Weights of a small sound classifier.
Model: log mel input, arch conformer, norm layernorm, activation relu, moe top_k, num experts 64, layers 8, width 192.
Data: 15625 training examples, 123.7 epochs.
Rows from block 5 of a small sound classifier, named by matrix and row number. Rows with one number within an expert belong to one neuron, the router's apart. Each number is 200 + 40 x the weight over its row's rms, rounded and kept within 0 to 999. All counts start at 0. After the name is the row's rms in percent of the matrix's.
After each expert's rows are labels from the 100 clips, of 14976, where the router gives the expert most weight on average: "strongest on" is what is common among them. Only what is clearly more common there than usual is listed. The data: read English sentences (LibriTTS-R).
# router: router (model.blocks.5.mlp.router.weight, 64x192, trained with AdamW), inputs 0-95
# up: expert up (model.blocks.5.mlp.up, 64x192x192), inputs 0-95
# down: expert down (model.blocks.5.mlp.down, 64x192x192, transposed), outputs 0-95

# expert 62
router.62,081,235,173,180,215,182,192,209,115,175,153,145,269,270,213,170,137,172,147,109,189,238,140,202,237,202,177,227,281,102,172,144,176,192,206,251,170,225,120,264,244,239,161,228,151,187,206,188,176,234,182,202,206,231,215,244,255,203,233,182,173,217,241,201,188,168,212,254,240,189,241,139,140,172,205,263,211,218,228,158,181,214,174,250,230,299,210,224,223,178,226,200,170,244,194,214,127
up.7,066,173,215,273,101,220,198,234,177,272,233,268,164,195,199,200,162,168,127,175,199,144,168,275,208,170,240,197,170,182,253,164,155,133,175,180,199,206,238,253,225,144,234,215,197,198,267,204,204,190,200,201,148,131,213,142,140,198,262,225,191,117,259,266,195,224,128,160,177,174,176,164,188,178,202,184,264,126,173,231,220,187,182,217,133,159,213,183,217,175,168,212,177,184,189,237,238
down.7,070,216,134,57,158,197,205,180,147,165,220,209,204,135,94,124,169,203,230,217,224,243,185,221,126,205,185,217,157,232,166,202,272,212,151,162,183,267,185,179,185,305,201,187,150,214,184,166,224,242,301,225,281,174,204,196,145,223,146,187,213,162,167,141,212,193,200,223,221,235,132,259,162,198,140,178,170,227,213,194,205,247,207,206,211,198,211,160,201,193,213,162,160,257,257,219,209
strongest on: voice: male

# expert 39
router.39,102,234,251,214,252,169,138,152,177,155,148,101,178,224,131,235,166,136,165,125,168,235,98,195,182,199,220,150,259,105,190,221,213,181,176,280,221,152,215,213,281,216,206,169,192,192,92,183,237,216,228,121,178,193,197,206,182,168,215,180,193,222,203,232,172,129,194,155,187,205,214,257,154,167,209,239,171,268,264,206,125,206,174,187,252,269,184,197,165,225,123,231,201,182,208,246,125
up.7,096,233,330,203,162,194,133,170,148,200,166,219,209,238,183,191,220,175,210,156,201,172,152,125,189,280,230,231,138,230,223,254,135,244,237,192,240,251,198,164,247,143,180,242,218,168,192,209,218,285,198,216,178,294,189,200,191,227,206,190,252,176,147,241,234,199,120,212,215,168,185,166,226,178,202,208,131,230,207,171,233,173,252,175,199,189,200,197,228,207,257,188,193,269,250,212,221
down.7,108,184,138,161,216,186,232,208,162,144,251,167,255,147,219,166,176,120,220,234,210,235,226,211,220,209,209,165,222,152,223,208,209,246,243,221,209,171,203,279,154,256,243,118,185,208,187,140,117,157,251,245,227,211,155,185,163,197,175,159,160,246,227,232,192,134,285,184,209,182,263,228,203,233,160,221,212,197,228,223,163,198,142,224,186,249,170,208,203,232,98,266,153,180,177,144,213
strongest on: voice: female

# expert 19
router.19,112,169,175,235,180,186,156,215,238,277,245,212,149,171,254,216,241,211,218,190,238,110,233,251,182,222,125,186,174,152,176,153,265,260,223,110,231,190,230,173,189,186,197,198,229,198,228,224,181,266,178,232,245,221,205,142,136,178,196,148,242,167,171,222,204,218,226,156,167,140,190,174,213,212,201,233,230,172,204,146,179,125,194,204,108,242,184,273,210,253,209,208,250,148,165,200,206
up.0,082,197,205,128,226,192,157,213,245,131,218,210,217,155,259,94,184,217,180,139,167,208,145,156,215,166,189,177,279,191,205,200,182,137,236,258,174,205,260,232,141,238,158,220,239,129,126,201,202,181,147,159,213,179,185,230,172,189,206,260,211,184,237,180,219,189,127,209,181,157,267,275,201,200,149,219,232,203,128,196,193,209,195,199,185,213,211,281,240,203,175,216,200,121,169,247,238
down.0,092,161,204,211,223,160,229,179,207,226,202,211,166,237,183,290,183,212,295,222,192,161,134,182,235,154,194,187,171,274,222,218,165,148,198,231,187,171,184,259,222,214,187,232,184,192,171,217,237,142,135,171,177,204,205,206,260,225,185,169,174,206,203,164,229,169,215,228,253,249,151,182,126,118,182,170,255,156,193,237,170,148,209,202,175,182,180,77,194,189,238,151,201,207,217,176,110
strongest on: voice: male

# expert 30
router.30,095,244,135,136,209,191,258,224,171,163,152,248,128,194,255,134,188,285,179,232,225,183,232,238,140,182,139,161,197,226,133,236,165,219,213,192,178,192,163,187,210,249,203,268,177,280,206,256,213,270,175,192,250,222,163,181,224,135,273,219,252,155,200,171,122,288,239,167,218,216,209,211,183,189,211,169,155,194,185,215,241,226,208,219,163,139,131,98,194,253,178,157,180,229,183,197,216
up.7,090,144,147,237,279,180,249,233,234,281,205,217,228,202,259,161,213,227,224,223,209,164,172,224,201,191,203,229,200,292,147,150,178,173,185,201,130,190,182,287,246,199,191,190,260,220,248,197,198,191,212,217,283,200,222,167,232,233,228,230,172,156,154,207,232,223,132,186,188,216,148,217,153,215,176,207,218,169,180,203,205,206,202,187,203,228,142,245,213,183,34,192,167,161,274,170,231
down.7,091,180,216,221,144,269,202,214,220,132,181,189,145,182,153,204,199,197,163,262,269,266,211,180,220,252,202,185,200,178,141,168,226,186,176,160,251,225,238,206,213,197,206,274,183,224,193,173,202,184,235,194,86,248,178,167,114,162,174,245,211,217,220,169,113,180,143,254,251,235,169,121,240,247,185,246,188,149,196,159,240,172,218,241,214,157,207,153,291,271,274,214,276,264,238,201,184
strongest on: voice: male

# expert 12
router.12,116,171,210,183,161,220,224,187,232,164,253,255,172,204,203,198,235,210,192,189,253,191,254,185,170,236,197,329,212,186,189,172,208,169,147,151,161,139,215,128,179,167,214,229,208,165,229,133,196,163,209,218,264,174,258,187,240,279,205,255,186,165,162,243,131,238,226,183,319,135,154,247,218,218,223,176,296,245,175,214,194,205,223,222,204,246,233,170,208,151,150,207,212,210,211,175,157
up.32,069,235,221,164,255,173,142,281,239,302,214,193,150,198,186,214,187,153,128,150,159,254,176,164,262,209,163,178,205,216,180,172,225,173,182,214,204,135,191,173,235,132,228,182,183,209,144,219,170,150,284,155,198,190,194,188,186,193,184,195,189,211,179,235,197,251,250,219,196,173,175,186,166,205,308,181,183,215,245,166,184,176,249,224,158,248,253,140,248,158,172,134,130,229,250,242,192
down.32,083,194,90,202,206,272,162,185,215,149,223,177,231,266,164,158,164,241,169,249,269,154,250,292,197,151,205,186,232,154,191,231,175,239,214,160,231,247,227,168,188,189,185,222,163,196,185,222,127,215,172,149,222,229,138,182,222,215,253,199,183,211,228,172,174,211,246,164,211,158,215,136,257,229,189,190,269,148,150,246,189,189,144,207,192,186,174,225,165,198,281,259,222,200,211,150,203
strongest on: voice: female

# expert 63
router.63,092,179,243,171,229,223,102,230,219,229,170,179,165,178,221,185,175,220,165,160,165,222,171,228,208,265,205,157,241,232,269,196,224,193,298,195,144,164,161,213,164,266,178,223,191,186,211,220,327,207,208,169,193,207,178,145,194,190,192,177,192,222,190,211,202,259,218,152,205,222,220,203,195,182,207,153,213,174,242,197,228,234,186,201,199,172,197,239,200,175,239,257,170,203,257,304,234
up.7,095,205,269,274,181,181,196,246,230,182,213,223,188,243,123,196,201,144,258,185,216,210,122,185,214,176,229,239,244,206,169,212,200,200,137,199,180,223,128,151,230,201,141,157,169,274,234,242,221,243,280,161,201,284,171,269,184,180,183,171,221,211,224,205,142,260,260,212,194,218,202,185,203,273,190,151,220,192,223,240,199,147,187,185,168,164,220,147,170,252,115,190,151,142,188,193,245
down.7,099,243,97,149,249,200,190,191,188,173,252,211,185,90,247,223,268,262,217,102,192,181,243,226,180,183,179,147,191,209,211,178,231,211,196,201,220,201,351,235,210,163,213,220,212,195,139,206,172,214,209,178,183,205,200,199,148,206,249,234,191,246,182,222,229,151,165,201,144,141,183,258,221,227,176,234,200,134,173,233,209,228,232,185,234,261,231,284,171,226,283,187,192,186,187,193,219
strongest on: voice: male

# expert 31
router.31,120,211,271,191,227,224,161,188,222,174,155,205,168,160,154,205,165,124,195,154,189,247,211,210,182,213,185,208,261,122,199,252,243,187,178,249,202,185,236,185,238,231,181,200,218,209,113,193,260,207,225,140,185,212,225,200,143,223,237,210,143,181,181,229,133,126,227,123,261,180,193,230,184,146,210,173,188,280,237,220,141,207,206,202,274,287,201,176,153,180,138,255,236,197,221,294,163
up.0,088,195,127,265,177,207,159,206,218,234,219,315,217,172,183,247,238,232,220,228,151,174,207,158,158,153,182,169,193,177,141,239,243,185,181,222,183,220,218,200,200,189,139,192,172,207,158,255,203,164,212,244,211,159,174,269,256,207,242,215,174,188,188,207,291,187,246,216,209,256,237,199,174,191,255,242,238,204,184,249,237,164,174,160,203,184,134,217,96,184,192,212,229,163,122,218,249
down.0,072,139,286,246,220,245,200,249,226,257,152,291,170,191,197,161,208,248,227,270,168,233,99,196,303,208,211,160,173,253,194,212,181,197,222,114,160,229,227,173,184,187,93,187,218,156,238,232,178,191,223,179,141,161,193,158,226,221,136,249,180,213,184,220,207,210,234,222,159,171,185,246,220,189,236,171,166,235,229,130,200,232,195,240,133,217,202,205,146,177,212,195,186,189,209,227,227
strongest on: voice: female

# expert 29
router.29,103,287,191,249,240,194,211,229,174,206,117,135,245,210,179,169,132,209,253,176,234,204,161,196,216,190,222,137,201,222,254,158,202,210,263,217,205,278,193,268,212,276,183,213,166,283,214,253,164,261,188,175,165,211,222,269,200,98,208,188,201,221,203,159,222,186,127,216,111,250,213,168,163,257,141,276,240,150,243,211,175,217,203,174,193,167,209,201,200,197,163,189,183,147,159,175,223
up.0,104,198,247,175,202,196,214,183,126,218,189,163,230,251,231,212,250,179,246,212,244,187,147,217,271,177,221,169,135,178,166,239,197,204,320,247,199,183,191,170,168,201,228,193,225,198,190,253,202,177,205,202,230,212,129,202,213,181,239,163,163,214,138,235,210,205,167,226,193,56,133,276,173,148,123,219,200,200,224,196,210,212,205,180,213,177,218,203,169,183,56,221,212,219,187,153,193
down.0,109,173,210,228,202,174,189,214,246,138,165,198,200,167,146,143,177,237,175,199,234,254,117,131,203,171,170,219,237,208,277,176,180,105,157,191,168,183,206,171,217,197,196,137,215,202,226,187,167,201,183,201,223,195,227,249,268,210,147,184,243,207,275,226,137,216,174,212,145,236,273,195,182,250,181,152,241,207,164,198,260,195,153,138,258,179,217,259,276,130,303,118,164,216,195,184,196
strongest on: voice: male

# expert 7
router.7,098,222,164,206,165,164,257,137,259,146,185,149,159,190,268,181,210,199,194,188,215,229,216,122,225,112,200,250,135,195,175,306,231,244,186,214,167,177,110,196,201,202,137,209,173,204,146,200,205,209,216,128,190,144,216,167,218,174,240,231,162,190,194,200,169,189,180,186,261,197,249,143,240,239,194,232,212,222,205,223,232,198,184,169,192,223,221,227,173,181,227,131,229,310,204,223,131
up.0,107,205,208,219,183,211,240,198,257,93,206,172,218,235,176,104,166,254,197,208,238,206,220,267,217,233,140,177,175,245,236,230,225,218,215,217,221,158,181,228,173,209,195,221,219,209,229,126,223,185,184,218,140,128,263,178,273,246,144,171,229,202,284,199,156,230,287,160,169,185,217,188,154,115,143,210,256,237,218,183,223,178,158,203,240,199,185,164,187,218,101,199,195,195,246,202,214
down.0,090,209,162,127,151,199,155,188,177,273,211,216,227,156,190,218,255,219,184,215,148,195,184,194,165,245,206,225,189,154,202,220,229,199,177,231,119,284,217,122,188,185,152,150,242,239,277,168,156,170,229,146,201,212,213,191,193,159,238,232,208,176,198,122,179,189,169,235,225,231,196,235,210,230,207,183,152,164,203,137,178,241,222,138,207,205,258,175,219,171,223,250,191,202,174,236,116
strongest on: voice: male

# expert 46
router.46,107,155,242,198,161,244,170,170,148,282,275,218,167,167,211,245,269,219,222,220,140,168,285,291,180,290,138,151,145,148,248,198,177,203,203,182,221,153,174,105,201,196,246,210,235,213,236,216,193,250,182,267,206,181,222,164,141,202,188,180,201,151,132,218,221,177,250,150,207,169,158,235,137,187,166,190,206,155,201,174,156,242,194,150,123,200,174,249,247,217,158,254,210,174,220,191,266
up.0,099,192,112,178,194,181,161,238,109,279,217,187,195,209,244,131,205,230,152,193,197,203,131,208,219,235,230,199,191,168,203,246,242,185,139,205,153,180,211,180,215,265,200,192,178,204,191,180,237,237,107,162,203,189,240,193,197,243,143,176,209,307,109,188,220,161,248,219,153,162,237,240,285,176,191,207,195,171,212,202,188,197,219,206,235,187,243,208,196,120,216,223,203,184,216,199,255
down.0,107,175,238,186,254,231,206,215,268,114,220,276,226,217,247,274,219,211,164,193,173,181,200,156,158,185,217,161,166,201,258,190,152,253,203,141,158,256,180,206,234,253,270,231,183,155,169,242,244,157,227,217,173,221,109,231,243,237,210,194,185,211,243,191,210,231,165,218,171,168,152,203,118,195,133,188,161,225,210,196,216,195,145,184,141,224,236,172,213,274,176,190,182,228,206,219,187
strongest on: voice: female

# expert 56
router.56,097,198,160,201,191,274,129,219,213,239,140,249,156,180,214,245,190,177,182,236,219,255,258,202,208,174,120,121,194,171,223,119,241,215,204,157,241,170,214,137,179,252,217,182,200,263,227,227,241,255,152,214,239,165,218,160,206,134,216,170,208,137,231,180,242,221,217,192,121,207,207,194,191,156,237,187,156,175,250,224,173,231,229,157,189,153,240,225,222,201,197,205,206,168,81,166,186
up.0,086,171,275,210,206,200,217,203,64,210,247,219,173,137,229,307,225,183,270,240,169,202,116,224,162,210,297,157,245,224,194,244,174,195,208,162,171,191,166,215,211,194,134,230,220,210,168,188,237,247,234,211,290,248,242,221,216,234,211,234,180,198,186,251,192,151,143,208,181,208,208,139,291,190,184,201,230,257,219,211,221,244,226,234,152,166,164,269,192,265,139,244,189,104,226,175,263
down.0,083,191,198,277,138,194,226,174,238,189,243,217,168,205,196,197,194,230,221,253,226,252,224,203,204,261,137,194,228,192,156,173,247,204,135,200,234,140,263,151,233,208,178,273,148,201,125,237,143,165,244,202,115,195,191,130,175,286,194,202,168,145,243,193,194,158,206,193,192,239,167,272,184,168,192,207,226,168,189,141,251,212,180,188,248,219,275,274,125,200,203,197,149,135,253,170,209
strongest on: voice: male

# expert 37
router.37,088,198,134,197,243,195,213,198,268,165,179,210,202,226,238,135,192,223,160,190,104,247,146,168,221,145,216,202,166,168,164,217,112,225,274,242,144,144,72,221,267,237,144,179,137,285,190,191,245,232,208,187,189,267,160,222,189,143,210,163,179,235,208,214,180,199,225,197,185,203,198,204,198,197,172,218,199,213,211,157,217,182,148,213,191,231,127,213,239,219,232,166,182,185,170,303,208
up.7,090,145,101,161,301,180,197,199,256,206,223,218,211,102,189,192,291,215,206,148,274,210,257,191,254,259,168,218,191,248,266,179,218,161,192,194,168,195,204,195,196,174,200,151,261,159,253,217,207,249,245,210,183,139,154,160,199,241,201,195,192,238,185,203,169,197,232,206,181,247,190,157,172,156,160,177,177,197,207,188,161,161,196,162,198,193,183,185,233,215,151,193,173,247,158,151,187
down.7,099,208,266,230,184,271,173,269,166,223,162,226,182,295,216,141,168,237,196,284,156,160,153,175,211,190,188,146,192,170,199,206,181,205,192,155,189,282,227,174,180,181,196,216,148,183,155,245,210,163,273,201,192,195,193,202,250,191,159,187,249,165,230,165,166,299,170,170,178,229,172,186,262,200,182,135,236,168,207,271,201,178,191,268,225,166,221,137,239,230,250,157,204,185,235,213,243
strongest on: voice: male

# expert 34
router.34,084,239,175,254,228,206,212,195,248,177,132,128,178,220,197,143,206,197,199,203,126,177,127,179,228,178,234,185,165,227,212,204,153,194,246,205,200,174,214,236,304,235,176,180,166,258,253,180,148,218,180,170,183,263,161,264,230,151,188,147,243,250,208,237,234,204,216,233,126,192,175,203,194,252,173,184,203,205,215,208,275,137,200,195,254,184,129,167,278,279,209,165,193,125,180,158,241
up.7,094,202,136,253,260,211,222,248,126,195,176,257,208,149,151,232,145,145,201,168,211,132,250,226,249,263,153,219,195,195,260,165,169,221,214,185,191,173,230,171,238,172,268,231,113,189,179,288,159,184,213,229,242,226,212,172,188,184,174,202,188,215,150,175,195,186,197,210,160,168,192,278,200,138,150,215,187,207,198,170,225,197,202,180,222,222,250,129,119,239,123,240,214,217,267,210,123
down.7,072,227,203,216,152,223,223,166,200,231,209,138,172,231,196,269,258,206,214,213,175,177,197,182,226,161,197,159,230,212,248,174,225,194,119,172,212,231,171,208,169,257,217,193,224,249,214,178,263,221,177,187,161,144,232,246,208,226,278,231,211,152,241,189,226,174,194,142,184,175,148,113,171,258,199,206,214,187,168,217,103,196,136,194,220,221,179,248,212,192,224,165,219,227,225,198,261
strongest on: voice: male

# expert 25
router.25,087,182,233,191,168,213,232,179,202,172,249,210,182,191,257,272,170,158,220,123,195,170,221,211,249,212,229,248,131,210,238,261,207,195,205,175,177,95,153,196,200,154,229,187,203,260,187,203,198,206,216,197,240,210,198,190,173,253,180,241,239,218,227,165,257,208,246,177,283,146,197,183,218,237,220,183,252,157,181,213,230,188,213,208,147,210,243,274,232,201,216,245,213,174,247,239,199
up.0,101,161,195,237,120,147,212,186,232,218,229,182,179,229,214,254,251,141,201,207,235,189,164,170,226,164,271,234,190,181,255,135,248,169,249,175,172,184,149,176,272,145,212,173,196,209,198,126,226,247,222,208,244,257,244,252,185,177,162,189,176,242,137,192,242,240,207,208,273,269,206,205,212,234,226,225,206,208,232,187,182,214,180,142,167,230,180,210,144,213,182,196,215,194,211,251,170
down.0,106,230,181,250,200,183,170,234,214,219,151,255,233,147,185,169,182,163,236,174,170,283,141,215,180,172,184,201,234,231,237,179,209,208,249,174,167,154,245,162,103,246,201,194,180,191,213,229,201,251,230,176,179,163,218,172,238,239,172,199,243,212,194,173,150,170,206,203,191,203,242,338,225,199,180,228,188,139,132,218,299,181,185,227,177,223,229,197,181,172,151,228,184,211,194,114,180
strongest on: voice: female

# expert 4
router.4,103,202,188,214,208,208,177,250,242,232,176,176,265,167,141,134,184,204,95,197,153,173,203,283,228,207,177,135,235,240,201,204,178,212,240,258,153,213,127,216,204,255,181,195,224,163,197,194,296,209,203,193,191,278,160,193,185,224,233,198,192,227,199,184,210,200,211,188,185,203,192,231,172,228,151,170,165,167,214,216,232,184,148,231,222,173,131,274,230,189,210,172,154,221,270,198,195
up.0,094,109,209,201,229,225,165,144,211,181,247,189,186,174,181,133,157,149,182,221,206,222,216,204,228,166,137,213,216,189,275,166,160,198,193,222,210,153,178,174,262,196,195,234,181,265,194,135,188,190,197,209,155,282,166,160,234,220,204,222,268,177,193,251,146,235,276,198,240,222,209,174,215,214,290,217,190,209,225,178,185,174,214,128,224,222,188,207,212,162,126,259,203,181,183,142,254
down.0,101,204,168,262,178,180,211,238,149,188,233,193,162,201,244,232,221,170,159,207,241,148,191,190,199,215,206,203,203,179,113,154,177,189,146,204,198,239,238,201,241,203,182,225,237,260,234,235,192,210,258,202,181,160,236,136,126,247,192,217,160,152,169,152,202,234,90,208,112,217,244,285,192,172,126,168,150,183,151,245,202,289,222,265,202,212,244,126,244,270,245,208,155,245,187,188,185
strongest on: voice: male

# expert 45
router.45,143,145,191,154,133,236,174,181,198,211,245,250,178,175,187,232,222,168,208,137,233,204,181,225,266,246,122,210,261,108,259,155,230,185,233,172,173,157,206,146,203,255,193,260,218,151,190,225,228,185,236,216,252,123,237,111,158,267,246,228,109,159,220,263,191,166,250,204,243,125,148,180,214,128,264,158,249,232,188,179,177,212,226,212,187,267,200,232,221,149,167,244,240,252,221,239,158
up.32,091,117,247,142,186,136,204,222,155,187,177,245,207,139,156,251,172,174,129,166,182,192,138,156,181,155,193,166,301,243,173,143,221,180,256,151,172,243,188,143,233,254,210,160,200,210,161,192,210,279,239,184,219,215,230,242,134,265,159,201,191,147,174,213,212,205,262,150,188,213,125,215,161,133,161,199,161,192,214,209,212,223,197,206,235,207,143,209,199,180,192,188,165,256,269,203,131
down.32,114,231,188,279,104,210,194,183,251,278,227,190,200,251,206,242,222,229,275,248,237,209,210,166,208,207,287,203,122,217,211,185,210,226,186,200,229,162,236,192,186,225,226,246,231,209,282,181,188,184,139,177,150,221,167,185,190,190,233,257,185,212,187,242,186,183,183,155,209,129,201,283,280,253,207,234,239,180,209,212,220,185,255,221,189,202,200,153,247,257,241,224,238,215,129,143,282
strongest on: voice: female